A small image denoising model, trained from scratch: widths [48], batches of 128.
Rows from block 3, named by matrix and row number. Each number is 50 + 12 x the weight over its row's rms, rounded and kept within 0 to 99. All counts start at 0. After the name is the row's rms in percent of the matrix's.
# fc1: squeeze-excite reduce (model.blocks.3.se.fc1.weight, 8x48), inputs 0-47
fc1.0 115:38 46 41 51 60 46 75 32 30 38 40 53 45 50 52 38 46 49 36 61 84 54 36 59 41 55 37 52 66 71 51 48 56 55 77 48 63 46 50 34 43 38 42 68 52 41 59 51
fc1.1 095:57 71 48 52 63 46 39 50 51 53 28 39 56 59 40 65 85 54 59 45 70 47 52 53 44 25 37 46 27 45 47 59 47 70 62 60 43 55 37 42 55 45 29 44 68 49 57 53
fc1.2 092:45 59 57 38 42 67 63 67 53 60 36 45 78 46 47 37 71 34 42 24 55 58 48 46 54 67 46 71 48 44 50 39 52 52 41 52 64 43 52 32 31 35 37 65 42 45 62 57
fc1.3 080:69 42 55 62 72 36 48 84 41 38 53 69 43 47 59 56 53 49 55 62 64 57 52 51 46 53 33 15 42 34 52 53 52 43 38 47 49 47 54 75 35 55 58 42 62 52 51 55
fc1.4 075:54 79 61 33 31 62 45 49 56 73 62 58 32 49 54 69 51 68 42 45 46 69 53 45 48 45 60 48 68 48 43 60 60 57 40 62 29 60 68 49 41 67 54 31 49 53 42 59
fc1.5 102:33 64 61 39 50 52 70 55 51 54 65 46 45 44 54 54 44 44 58 66 65 78 49 58 74 55 41 49 64 45 56 38 34 59 44 51 45 51 51 62 49 55 55 49 54 89 29 67
fc1.6 118:50 38 45 39 67 30 43 37 52 45 26 57 46 55 40 62 48 35 52 43 50 46 81 61 53 57 34 36 56 76 59 67 63 53 41 45 42 48 58 64 69 37 60 58 60 59 65 41
fc1.7 112:60 58 54 67 42 47 62 56 60 49 66 59 64 48 48 38 38 23 42 43 21 70 44 45 42 43 67 52 48 66 47 37 41 30 32 38 53 55 54 33 54 54 65 72 51 51 46 60