A small image denoising model, trained from scratch: 41.3 epochs.
Rows from block 9 of a small image denoising model, named by matrix and row number. Rows with one number belong to one channel. Each number is 128 + 32 x the weight over its row's rms, rounded and kept within 0 to 255. All counts start at 0. Numbers have three digits each. After the name is the row's rms in percent of the matrix's.
Before each channel's rows are labels from the 100 images, of 14976, where the channel reaches its highest value: "colour at peak" is the nearest of a few named colours to the mean colour under the peak. Only what is clearly more common there than usual is listed. The data: photos with spoken descriptions (Open Images, Localized Narratives).
# convs0: first 3x3 conv (model.blocks.9.convs.0.weight, 48x48x3x3, each kernel summed), inputs 0-47
# convs1: second 3x3 conv (model.blocks.9.convs.1.weight, 48x48x3x3, transposed, each kernel summed), outputs 0-47

colour at peak: blue; purple
convs0.36 094:122049125063138155139117056131171131124120129112120148125118134164104170108055116117140146074156134133151151098129137115155208157177086145094136
convs1.36 089:115137157141117103180147196136074099159147118114129148112174144088145104093151104141202087090124118136104061093167147117087115144138061124169151

colour at peak: black
convs0.35 091:112158170101184167168094120121174102167150126108136111152122069120092119167136087039145168122110128145130082090109132181074145115128130182139135
convs1.35 082:116117144156086092082137170107123168082105105113172165115140199119183166166138164139092103140179127093161159119173101084158111160098148086100150

colour at peak: orange
convs0.38 085:119092166176149139103167150101125149097175073128081182120110091098095100149105112140113084162118156071132146125167118133143091198127137154068173
convs1.38 092:080116112168122103181109115116120123055103111205117142121172103159178127173095122089141163109160156119164139085146124148108171101100185088104101

colour at peak: white; pink
convs0.43 100:157132087113168099133177070058083139180136134039156063154186115138139130126147136122121134153136149136127175117146117082124123081148132129169127
convs1.43 078:145113189123123067149093156124175119087122085166126150107070156093100136092117071145134123100195105128110106115126129210150137118104169102084128

colour at peak: pink
convs0.10 124:125134143091089120169121121131063086124175156104113097220073189123117150143123132167172140146141058124097137130095138099137150157078106138116151
convs1.10 089:171128127137142156058127142116164101120165132123168117128157071092140107122138234138139139096183151141149092154087104115120064106132155182112123

colour at peak: white; pink
convs0.1 093:100165137153111086177108146133205165124104127080128111104132103079163129158114117108160156157105129127114168155154065118111165143176081143048150
convs1.1 066:143105130091106171135114140096058069144205067104180183159161121100152170111093096122096080138121117111149133155136117134117140122117163146167081

colour at peak: white
convs0.4 099:142138139169121157170109144161128144108206160115105092131127109157189119136101132182135054099120159153170126129157160105110125120160129112068046
convs1.4 086:137133137098155085092150065109147125130101064109154140132119172088104131110127138109111198174097109127075121092115093183158115103199114134188109

colour at peak: black
convs0.34 102:118124137136255122127132151189157126165143143087103133134114112080123130132124099064134154125153146122123122114132102094181136109121094103152106
convs1.34 129:128158107103094139141222129105119111117119127145129080110132096149093134082127137080158138106119082113129109180138120143242094109128157176101122

colour at peak: pink; white
convs0.16 088:088135103118112116134147170137135121103149134123143071062052154141125149099188160125093139102155082192115083074122139130128116159160135171077168
convs1.16 073:146116149119158142245137135135116133147095125132211155149160106120170103147102147110137120098123155098124169061149123183122111109092168084123121

colour at peak: pink; white
convs0.28 098:118125106139106131136105127091097188179121094142155155063039129147131135138149163137134066139164113134101078146112169139128128209083105098110126
convs1.28 117:184151061111117166137140144102121150219086176116211115109114127102113116137115157096124131115164166161077151162098138162144124124152097087126137

colour at peak: white
convs0.7 102:127130122079090040127136184143127107101123140117199195128123113132133118112126134118090155089078119133130137146179166204125121124139121055122127
convs1.7 088:137180158143117083146084086079138161130103089108165099129127184140126120129133068111174144120192122136145058201149111113133119127150152064130128

colour at peak: black
convs0.14 103:118090137097184109148156146104102161172135116168117161141119109137137130161096162195154124123183064170110151148122135097208074084119148140098093
convs1.14 074:124133109175088098096077090121168128098091165098125163129135174112079165095098095094100128171128182122134126150095121117039150152100121112175091

colour at peak: black
convs0.15 108:082111135088244129130167096135141157157079130150103177114115133091138167110102136153156132120197111128148115119166075090113128122136094100095108
convs1.15 131:155163126211196133122122131105134118114150110120149107117077109115159155159133102173091118183105163154136127155131115106103135096130064183210104

colour at peak: red
convs0.39 096:135108068161216088124114140181080153129139193118129172126139120113129106072116105136137101114172135093112149114132171111102142123078144133140208
convs1.39 090:121137116106124132140081132161143127128153114152124151101131136118106091128123119178082120140161121093153126129092186093067138166135167106000107