config = dict(
    image_size=32,
    translate=0.06,
    arch='rcan',
    norm='none',
    channel_attention='se',
    optimizer='soap',
    beta1=0.95,
    shampoo_beta=0.95,
    precondition_frequency=32,
    adamw_lr_other_params=0.002,
    steps=16400,
    adamw_weight_decay_other_params=0.01,
)
Rows from block 5, named by matrix and row number. Each number is 128 + 24 x the weight over its row's rms, rounded and kept within 0 to 255. All counts start at 0. Numbers have three digits each. After the name is the row's rms in percent of the matrix's.
# fc1: squeeze-excite reduce (model.blocks.5.se.fc1.weight, 8x48), inputs 0-47
fc1.0 099:104169073119093106098136090153082152136118139131103100136112140132116117157101113153162122165117094134124144119168112096094138099112120123137109
fc1.1 104:136127113133116141146120107121087146114104106137144130126150126098130110134145170164172134099096159150116096184097171127113129072131150118150150
fc1.2 091:132085159100108066093175149139120110143146109150140159142116152121139113141144135116105124133150099101155105111141140172161147143083124127103138
fc1.3 085:114135169139125097160131102130115109103125143104156162093160139090138146104125146091134145129135159173161132142066107123115143111097108142136164
fc1.4 105:107126084138148079081122143161172101155137166158112115149131132121104094116139151125156156124136157096173115157137132105156144112138113130154112
fc1.5 105:149107107129141103103099102155129154097103106126141097147109126119130089107121108105158131116117084098131158124179160094112082105127117100167117
fc1.6 105:155148152122079110149102148138135128126102109112084151126100102112084150139121142164114151137180103111097082140159147130140101128144134121103090
fc1.7 105:113152140115149175116147143145118131151118135137162125186100081164140157108114102135114125107150157147101123143099134134125188154162128154139152