A small image denoising model, trained from scratch: 32-pixel images, 41.3 epochs.
Rows from block 10 of a small image denoising model, named by matrix and row number. Rows with one number belong to one channel. Each number is 500 + 50 x the weight over its row's rms, rounded and kept within 0 to 999. All counts start at 0. Numbers have three digits each. After the name is the row's rms in percent of the matrix's.
After each channel's rows are labels from the 100 images, of 14976, where the channel reaches its highest value: "colour at peak" is the nearest of a few named colours to the mean colour under the peak. Only what is clearly more common there than usual is listed. The data: photos with spoken descriptions (Open Images, Localized Narratives).
# convs0: first 3x3 conv (model.blocks.10.convs.0.weight, 48x48x3x3, each kernel summed), inputs 0-47
# convs1: second 3x3 conv (model.blocks.10.convs.1.weight, 48x48x3x3, transposed, each kernel summed), outputs 0-47

convs0.4 101:494510484462580424643482462504425537528482488388595427559522447513500506500453459511514528502605504488494514545509509423497476467567511459528592
convs1.4 108:549492452416450611503527515454452477585496464402518484460531396461464532530531491527436429578500463555531421502581487518501537540572437487450508
colour at peak: black

convs0.2 094:538535462494438426416540471525493419418556526430572366528564499565480480494564539509512512540415497520530407453554582556485507494499472515517509
convs1.2 103:491487463521538598492493487405490588514516525433509488524491552525533506525438503456463597587564480486455416551551462477528481483502477668527549
colour at peak: white

convs0.38 099:458491519494553498430530492491506543467427589441506390561541494611518506512447464476511570547564424584564437445559517433520496410486515492536480
convs1.38 077:539551479505539534506493456522509455567540406482515549442494496473561573442485473454566331476377468513472527499438503527526547563477467467429478
colour at peak: black

convs0.7 109:523488473469488490519524483537530382564519462490446562459483412492559503570465557451497618512517516584441545462519453526450577452601540507509413
convs1.7 102:422476528437522486539447487508523616463475397437541514558533570487353497502481461495466371493444449476535501537551547465521481560502485490516508
colour at peak: white

convs0.11 083:502531495539455517431493436471572499449467537508551480588520488480518460506496530543346406472467495495543533537576533597385475571450494504470462
convs1.11 096:539494447570508577499512592514480495503523517538504472394433496498471547460456488448506526506478562573480496521514591472666475436524526509547605
colour at peak: white

convs0.31 087:600544486426561491585579382437447538511518468424510438427554511467515518529485517548467422588481509481478481435537493477482505480580578489458515
convs1.31 073:497523426555488530386481560460470418536527589565557565526457462545434542486523489465523575479500470574577519544521552406462561515521456533440548
colour at peak: black

convs0.9 084:521534437573526434512472458505449491453532410454398554526454502409466538522512471474512557424474467534505429663557498549504492500551535546522511
convs1.9 099:475458563525559614440537551487560452472503541553511524444492521529507526500483528530536428488428508476454625322438526507508522491484548492486505
colour at peak: black

convs0.44 102:401492465557612501498468528497513523523488457387514538527537491566456551530476411643508498439584577464481489524531522545531485442544548473517480
convs1.44 086:498479588447433441522488445506452500461544452596477485476479495429586500458485592396536503538459392531537510455554477445493534570508463540407509
colour at peak: black

convs0.3 095:392454456496632498504489545591502569425474529551433573499406513514492508496417475527501560492589473421474530488503494487540504518486602525485474
convs1.3 085:524486506459564538484587488381511506604508413429550468501603479453521596526502510500496489483498506463436530545637444456532563534505503497504508
colour at peak: black

convs0.10 097:527431427503523512544542551508480531456426590485402428463474585436515535523518536519561485414541552483499508537605574459577438550530485454464501
convs1.10 091:421499595503507461478531440490457458513585406516522510576493430533514472409433449512532573534489456490481477456399506600468540493420534539489433
colour at peak: pink; white

convs0.32 100:431507506472568491436465544515480492562461509516534626495463520410559535544390512491609517585570471430555511485531511425436507508497534505476438
convs1.32 107:531507454461460485551514555512547510503514568517490381432512496529478516378396510466471500454458482483498489565441509447498507571499521416437641
colour at peak: red

convs0.21 079:500461485510545488467502571562468500480558387508560523396508529517524445596563492502423496501484463565541515490433525482652487455520509478565425
convs1.21 104:456547474552477467462448461414583487523560511456485600589497486450547479455422541496426503552536497547481518521487474428359537524448562540550513
colour at peak: cyan; green

convs0.36 140:451541513442373512488498552502416462480532436481481545495526520441510542478582565566516534439514491410514530521493506551661540516451518505452564
convs1.36 100:543500484628637477471487452463454505476508576594517514513473468587449555485475476527552474538523510529514494455514511475427466495618451438576494
colour at peak: black