{
  "arch": "rcan",
  "model": "image denoising model",
  "dataset": "photos with spoken descriptions (Open Images, Localized Narratives)",
  "translate": 0.06,
  "loss": "charbonnier",
  "noise_std": 0.6,
  "activation": "relu6",
  "depths": [14],
  "residual_init": "zero_last",
  "lr": 0.0026,
  "precondition_frequency": 32,
  "lr_schedule": "wsd_sqrt",
  "weight_decay": 0.08,
  "adamw_weight_decay_other_params": 0.01
}
Rows from block 6 of a small image denoising model, named by matrix and row number. Rows with one number belong to one channel. Each number is 128 + 32 x the weight over its row's rms, rounded and kept within 0 to 255. All counts start at 0. Numbers have three digits each. After the name is the row's rms in percent of the matrix's.
After each channel's rows are labels from the 100 images, of 14976, where the channel reaches its highest value: "colour at peak" is the nearest of a few named colours to the mean colour under the peak. Only what is clearly more common there than usual is listed. The data: photos with spoken descriptions (Open Images, Localized Narratives). In brackets: how many of the 100, against the usual share in percent.
# convs0: first 3x3 conv (model.blocks.6.convs.0.weight, 48x48x3x3, each kernel summed), inputs 0-47
# convs1: second 3x3 conv (model.blocks.6.convs.1.weight, 48x48x3x3, transposed, each kernel summed), outputs 0-47

convs0.41 120:137125150136144064108158102138211144159055115126142128134083128103180140176072145134130107146085140079122105167147080127160130179127123071117131
convs1.41 133:129146088155183128155153194135085097091168156164156112136129142110152075116075094131158093137115151085149096123155068129193107116130163152177093
colour at peak: black (55 vs 16.7)

convs0.10 087:112161125114210189155099104145092133066147133191083159121120128125086131149135093111142173147117106059162173079131125114176124139128118123091154
convs1.10 070:147127186175134091080158162086174142094124098133097121170135068159179113131183142158131077076116137160124116085147073135097111118116154179130111
colour at peak: pink (28 vs 11.1)

convs0.25 116:175111121096166114150122183157143155132164109150092091106098048120097128106146093120107183091145162135075163102180107154195150091111091129126121
convs1.25 095:064081094141113134154117171120133134156103068158080142137147089139069109154080140105110121102098075117135123116172120114115172140192126153051111
colour at peak: pink (35 vs 11.1)

convs0.2 093:165131158072136141095114131155132123107209168154135157122164160115133129129142086129125148155181038127122141164150099051127115066125108097151127
convs1.2 084:079097066212140105123132119114128148175064110140188091107095151154147099173145154101156139121106187112142111090179136156150130146161110159146112
colour at peak: pink (30 vs 11.1)

convs0.19 073:117052138141097165142126150153152194100136121140124110094159113089083180126149145131134155140181189139132088103132131103168086163043110107107106
convs1.19 088:153130099104067114181129121081134117110105193076124165103092124094155201094175188166132134123150146135135138074110169123115132148114125085158085
colour at peak: black (45 vs 16.7)

convs0.42 103:098096111138058156145145106159156192111112106168133144086144122108131137108125100143142130205157168139105140153141114100153079100093211099071108
convs1.42 126:124115147104200164124104090173132181100157133102129156097188114122088155134105090143072155144169141130120132139155143099084166122089143073051119
colour at peak: black (87 vs 16.7)

convs0.11 096:117081138136157106132183153123188152141159135122118144149155090097087097027136090103152178106145114120147084132133133127085089086126196127097140
convs1.11 118:121132126167184118155174162120101085115142124127180097149095130134176070202102136123121108128107121092093104123150069159083117100149132178199109
colour at peak: black (50 vs 16.7)

convs0.26 082:116097100150150092096119155141177107040045163146087117123089136171146147113093147133137154121094131174104175126108157180113139107142108175102094
convs1.26 061:163102135105119174134200113121164136125148084096101125114157103071203124177092103111101143102130129131100097093117121089154173175143142078153188
colour at peak: white (37 vs 7.5); pink (36 vs 11.1)

convs0.29 119:078108160112082105115184151130130077143116126125118101115095134107151093112218129091119130122127133119204117124122117119126059123164160142186196
convs1.29 093:171138106163138115118046149136108159126112168135116162134194104102097138119126069134101093139122153107074148092172137171104158139075193122076117
colour at peak: blue (53 vs 0.9); cyan (32 vs 1.2)