Weights of a small image denoising model: norm none, 16400 steps.
Rows from block 8 of a small image denoising model, named by matrix and row number. Rows with one number belong to one channel. Each number is 128 + 32 x the weight over its row's rms, rounded and kept within 0 to 255. All counts start at 0. Numbers have three digits each.
After each channel's rows are labels from the 100 images, of 14976, where the channel reaches its highest value: "patch colour" is the nearest of a few named colours to the mean colour under the peak. Only what is clearly more common there than usual is listed. The data: photos with spoken descriptions (Open Images, Localized Narratives). In brackets: how many of the 100.
# convs0: first 3x3 conv (model.blocks.8.convs.0.weight, 48x48x3x3, each kernel summed), inputs 0-47
# convs1: second 3x3 conv (model.blocks.8.convs.1.weight, 48x48x3x3, transposed, each kernel summed), outputs 0-47

convs0.45:067110186119140113158119131125132126177091109098216148174107099173110131136134126051152126138134164164155063095121159153091136101107149119160113
convs1.45:139157093112081182099132163121163163113093136090097141099084119119132117129127144179096149075167098118104090221170097116130135167119062127158125
patch colour: red (26)

convs0.21:118166081151081119101150157106130046150111120142130143143079130168096118144138134121133123057098086099108133122087168184133158183108087186150159
convs1.21:140115136099129156139136151136124185101088127098109148103176120116151120119133104144119161186181180169146113104152145033139143092155160072093191
patch colour: white (50); pink (31)

convs0.11:166086169153086091113141135129151080168125116076167166099121134139140144110125187191151115074116126151107096111097149094134188180109129120182080
convs1.11:107130086074170145144146079177125184115103141182123104148081144135133089131104143062111154152110089136112129122159119163126088089132066152070177
patch colour: white (52)

convs0.27:152133144139143104105177091111160092120081129066158149141092101115141143178101198129197139115136082095079196113140134171117116127137122122127063
convs1.27:159082161118114162133127159154129121181143066115134106088157216121117123142182106084088142161127077145141078172095118168172134121181129112120137
patch colour: white (84)

convs0.42:045083186193177117113127141123129186100086134122118113106157118207175134125119067123105170102080124139150141135138143110113135093155104133120144
convs1.42:150168118095126121152133104113142110212130145150136128119090170121135133095114016142148076171172048112110139135182131154140143144140134118124136
patch colour: pink (31)

convs0.10:130114136129121156211108120141147104090109104136146112111134170166117098134108132167154085078117167097117124141167177107146062136109137192062191
convs1.10:097106097157135070106145107127098140153184132129118120171114070103158147102137117132093162160152108197099080103070150140076171198158111115115136
patch colour: red (26)

convs0.12:133139116100043142144166133112155120069095095199141157165146089085093122181108155120101133095063136143141135132200126111095133167134145125159128
convs1.12:134148123118142190182140111137097120122132075118103173149164023100124120121101106141146157072127172103154152159187139126121146125187179125115109
patch colour: pink (42)

convs0.26:149125169123161105139093117203178208183138130103137152117091098121140182111142147084105074148112129135125106106128133097112081140124141078056133
convs1.26:104112084134104140154142192151151124158131127076116194045120164041177122140121138137140164110163131130111142135105131108190129106127172136086145
patch colour: black (43)

convs0.4:135085107138212163141156173128126151158125125134102136118065126100097102196119124074095174125135155138114189077123137122060117146094141144132166
convs1.4:150164153138063058122055152143133117101132107143124074171156076171165183100143117159166091101146130124127108174172109141158158130173128115115136
patch colour: black (64)

convs0.31:098047182098087133182127147159087141143077100118154114121152153156142115117173085081155090126178200093093150121129127117167168142147141136114132
convs1.31:145204091170153119132131057127129127101159133177128107140071128101142107136116121193074110105079102142175084099174108154094130111095132100086136
patch colour: black (42)

convs0.46:119177132127255120139110147143120139142156146125136136123131098115119085122090109094136138128153131100125113114119096117125110078122174157098146
convs1.46:125141117130214133145100066089142118112194111147141076153106112182075141120111154114125138078117110125111160119087169158093103132137066113101179
patch colour: black (82)

convs0.6:146114092159085110060121169144167121128128175129125181126082135119096136095096110098152153132165128111124193104177137194183149104108124093101070
convs1.6:144139171188125131141160101060114092088155185088124050158107093104101155118149156134151111079080095170142112115174178143116147137139100139118153
patch colour: white (47); pink (34)

convs0.13:177159152104100122060120141126116074127187153135122083178084110148085109095122145102164201175165143091167135087081128124146135108097153131104118
convs1.13:087125157133136074090124131099107133162113171152147094123086199188119116160083141131133163171159070116113107176151145097144135150069087174120158
patch colour: white (36); pink (34)

convs0.41:106093179112170129136183101149171148139069122095152120099114133102097087195140095073131151108152093067140138147056152125132124156095120116136182
convs1.41:118162176163119145128176109216182134155105162061110121138111113117143146152138102086147161135162141129131089151158110115213125162102097079138133
patch colour: black (90)

convs0.28:076094116170142117095102145157147108104172052100136115136097143120175143118159135118169039145152104141132066142142122146129156182111102171085158
convs1.28:182174148111118175181096136094138143165119138141106161134227095119084117139109095113142099135114144128140163204162130120124130096179111092176138
patch colour: white (45)

convs0.15:126135111143176085128143126084074128146177113147155209115119151149137124070165155183132139116145113152094157084100146079166139072180139137144080
convs1.15:133113150117078159083132139201186120144119106135135110090137100135104074165055087133115095125100130135184112163158221143117109133099116123118113
patch colour: white (38); pink (29)

convs0.24:177141170146015128101138148159083154102145131158148129125067152145121135095108167163131180161136125127096160105081136112129164173089152096118111
convs1.24:098088093107192121088132108165189090125144144141128113111190164160144156122115114113112053085155139129169133133201108133106084126136155142111067
patch colour: white (25)

convs0.40:110136132133137128131133135138117164130118135120138099119120143113124000133195119127145123121117133073117142139128204127110134106128125127125040
convs1.40:148172130138132131120135159152151140138147161140121121158128155146111000128174128122157145158118171173087167137118203167095127165093123116129128
patch colour: green (37)

convs0.2:213183125130099106151109068118117098118174147103182152111090068135149114106140140117172126118156135098150124141054147125125121168077123100181116
convs1.2:035197092096139157145127111142111125168111171136181143188100208091102138138119113142133113154091087134126128179137119140135122142125112073137143
patch colour: pink (27)

convs0.38:075122152131136069120122091128106153169118042191167148123125112100154135122149129163109113125056112158165123115189128143122152186084115085152135
convs1.38:102089113127123086145121111107099162125120145090133069166107199195116135138144010115111104132151164161150143166117125134127125101124122070123146
patch colour: pink (41); white (26)