A small image denoising model, trained from scratch: 16400 steps, batches of 128.
Rows from block 7 of a small image denoising model, named by matrix and row number. Rows with one number belong to one channel. Each number is 200 + 20 x the weight over its row's rms, rounded and kept within 0 to 999. All counts start at 0.
After each channel's rows are labels from the 100 images, of 14976, where the channel reaches its highest value: "patch colour" is the nearest of a few named colours to the mean colour under the peak. Only what is clearly more common there than usual is listed. The data: photos with spoken descriptions (Open Images, Localized Narratives). In brackets: how many of the 100.
# convs0: first 3x3 conv (model.blocks.7.convs.0.weight, 48x48x3x3, each kernel summed), inputs 0-47
# convs1: second 3x3 conv (model.blocks.7.convs.1.weight, 48x48x3x3, transposed, each kernel summed), outputs 0-47

convs0.4,200,143,197,196,225,172,175,212,220,208,229,208,180,220,203,193,196,167,204,195,187,226,207,197,208,178,215,163,172,207,203,191,224,206,195,196,197,239,229,180,193,195,183,205,197,207,167,238
convs1.4,177,185,229,211,206,208,200,184,235,195,202,232,188,208,210,231,182,185,207,208,229,201,193,190,197,189,193,221,195,228,191,221,208,157,198,189,144,202,172,164,214,206,207,214,231,231,215,192
patch colour: black (57)

convs0.17,203,211,172,237,197,185,206,184,247,204,204,186,195,240,213,201,197,190,203,179,201,190,211,220,213,185,175,199,207,208,223,177,203,221,194,208,199,185,199,191,187,117,201,192,221,205,185,209
convs1.17,189,185,228,147,174,207,196,255,175,185,210,198,218,195,171,192,183,207,196,208,216,205,197,218,169,198,223,198,237,227,170,208,200,182,198,183,204,202,190,197,198,211,201,211,155,191,204,176
patch colour: yellow (42); orange (26)

convs0.12,193,217,197,207,189,199,230,194,172,201,196,173,259,202,183,192,248,206,176,171,177,177,182,201,189,192,210,184,219,215,238,210,227,185,205,221,183,191,196,199,221,197,224,174,170,203,191,195
convs1.12,169,211,205,223,192,217,182,183,207,197,203,169,221,176,180,215,240,198,232,173,187,202,196,204,228,220,229,221,235,212,161,235,169,204,233,188,206,189,198,205,190,219,219,187,184,209,203,196
patch colour: pink (40); white (34)

convs0.0,179,173,175,191,191,187,163,218,205,178,213,190,211,203,196,233,236,155,186,195,201,232,193,193,182,199,223,201,199,179,228,185,195,198,201,225,168,196,212,197,199,185,246,185,216,242,197,209
convs1.0,171,195,230,209,191,245,198,185,179,212,182,222,193,193,172,190,152,171,178,219,176,207,202,194,187,181,177,193,193,160,222,176,181,196,228,214,200,192,207,179,187,231,209,215,182,186,186,201
patch colour: white (29); pink (28)

convs0.45,190,193,202,203,160,230,208,189,174,209,181,196,221,179,189,173,221,184,191,215,210,186,195,194,219,235,188,207,235,219,210,225,225,173,197,195,174,155,196,226,190,193,238,183,206,233,182,200
convs1.45,198,195,205,230,205,162,195,184,244,196,196,206,178,202,210,232,161,226,185,153,219,200,239,197,178,175,212,207,186,176,186,175,215,174,206,188,198,208,177,217,206,198,207,195,219,171,187,206
patch colour: pink (30)

convs0.28,222,211,193,217,228,204,229,220,187,189,214,210,148,208,191,188,182,237,193,230,176,195,218,208,201,211,201,217,178,178,175,173,187,193,193,171,207,211,185,191,203,200,196,219,195,169,256,211
convs1.28,211,213,180,199,197,196,175,184,213,230,192,158,271,204,202,215,205,184,210,176,207,181,200,191,184,193,218,183,221,199,220,238,207,206,201,207,165,204,214,227,215,204,200,187,198,219,161,211
patch colour: black (43)

convs0.18,194,207,203,198,187,197,193,208,169,185,191,175,212,174,209,186,193,205,218,186,208,213,211,201,199,279,207,179,216,208,169,179,186,203,209,176,203,176,200,185,198,177,209,192,202,204,254,233
convs1.18,186,208,172,213,190,187,194,166,242,220,209,208,186,194,221,226,198,184,186,224,190,172,190,178,195,197,185,207,176,166,197,231,199,191,199,204,187,223,204,204,198,239,205,189,240,207,148,218
patch colour: white (28)

convs0.33,168,209,185,210,174,183,232,190,206,223,213,188,193,220,218,157,200,210,207,204,199,220,213,196,241,237,155,176,224,213,199,215,217,186,210,184,173,190,201,175,183,176,216,212,209,224,178,213
convs1.33,195,177,203,237,203,232,195,165,232,193,183,226,191,192,198,210,254,175,229,188,179,181,191,198,193,172,228,217,174,175,225,168,187,205,213,196,212,199,203,208,190,176,221,203,225,210,202,198
patch colour: yellow (37)

convs0.19,198,157,197,170,227,194,210,190,185,248,200,203,205,192,200,190,172,206,172,188,234,194,225,202,213,241,224,209,176,165,210,215,209,196,201,205,208,191,176,174,166,207,200,231,204,180,219,207
convs1.19,202,228,212,223,189,209,196,208,200,177,184,214,186,192,189,201,225,221,211,221,138,233,183,207,225,188,178,208,212,204,181,168,197,168,214,190,209,206,196,214,231,215,175,202,185,200,187,248
patch colour: black (53)

convs0.34,166,171,224,222,225,192,185,175,204,221,206,219,205,250,181,194,167,230,218,190,185,178,211,217,193,201,177,194,233,196,183,222,218,210,201,193,209,196,208,173,216,208,199,173,185,166,173,211
convs1.34,198,209,208,187,200,217,202,233,157,205,225,237,202,193,188,220,182,217,174,218,198,195,187,191,179,236,194,187,175,202,176,230,241,218,223,205,186,203,179,197,184,165,178,218,226,205,173,185
patch colour: red (54)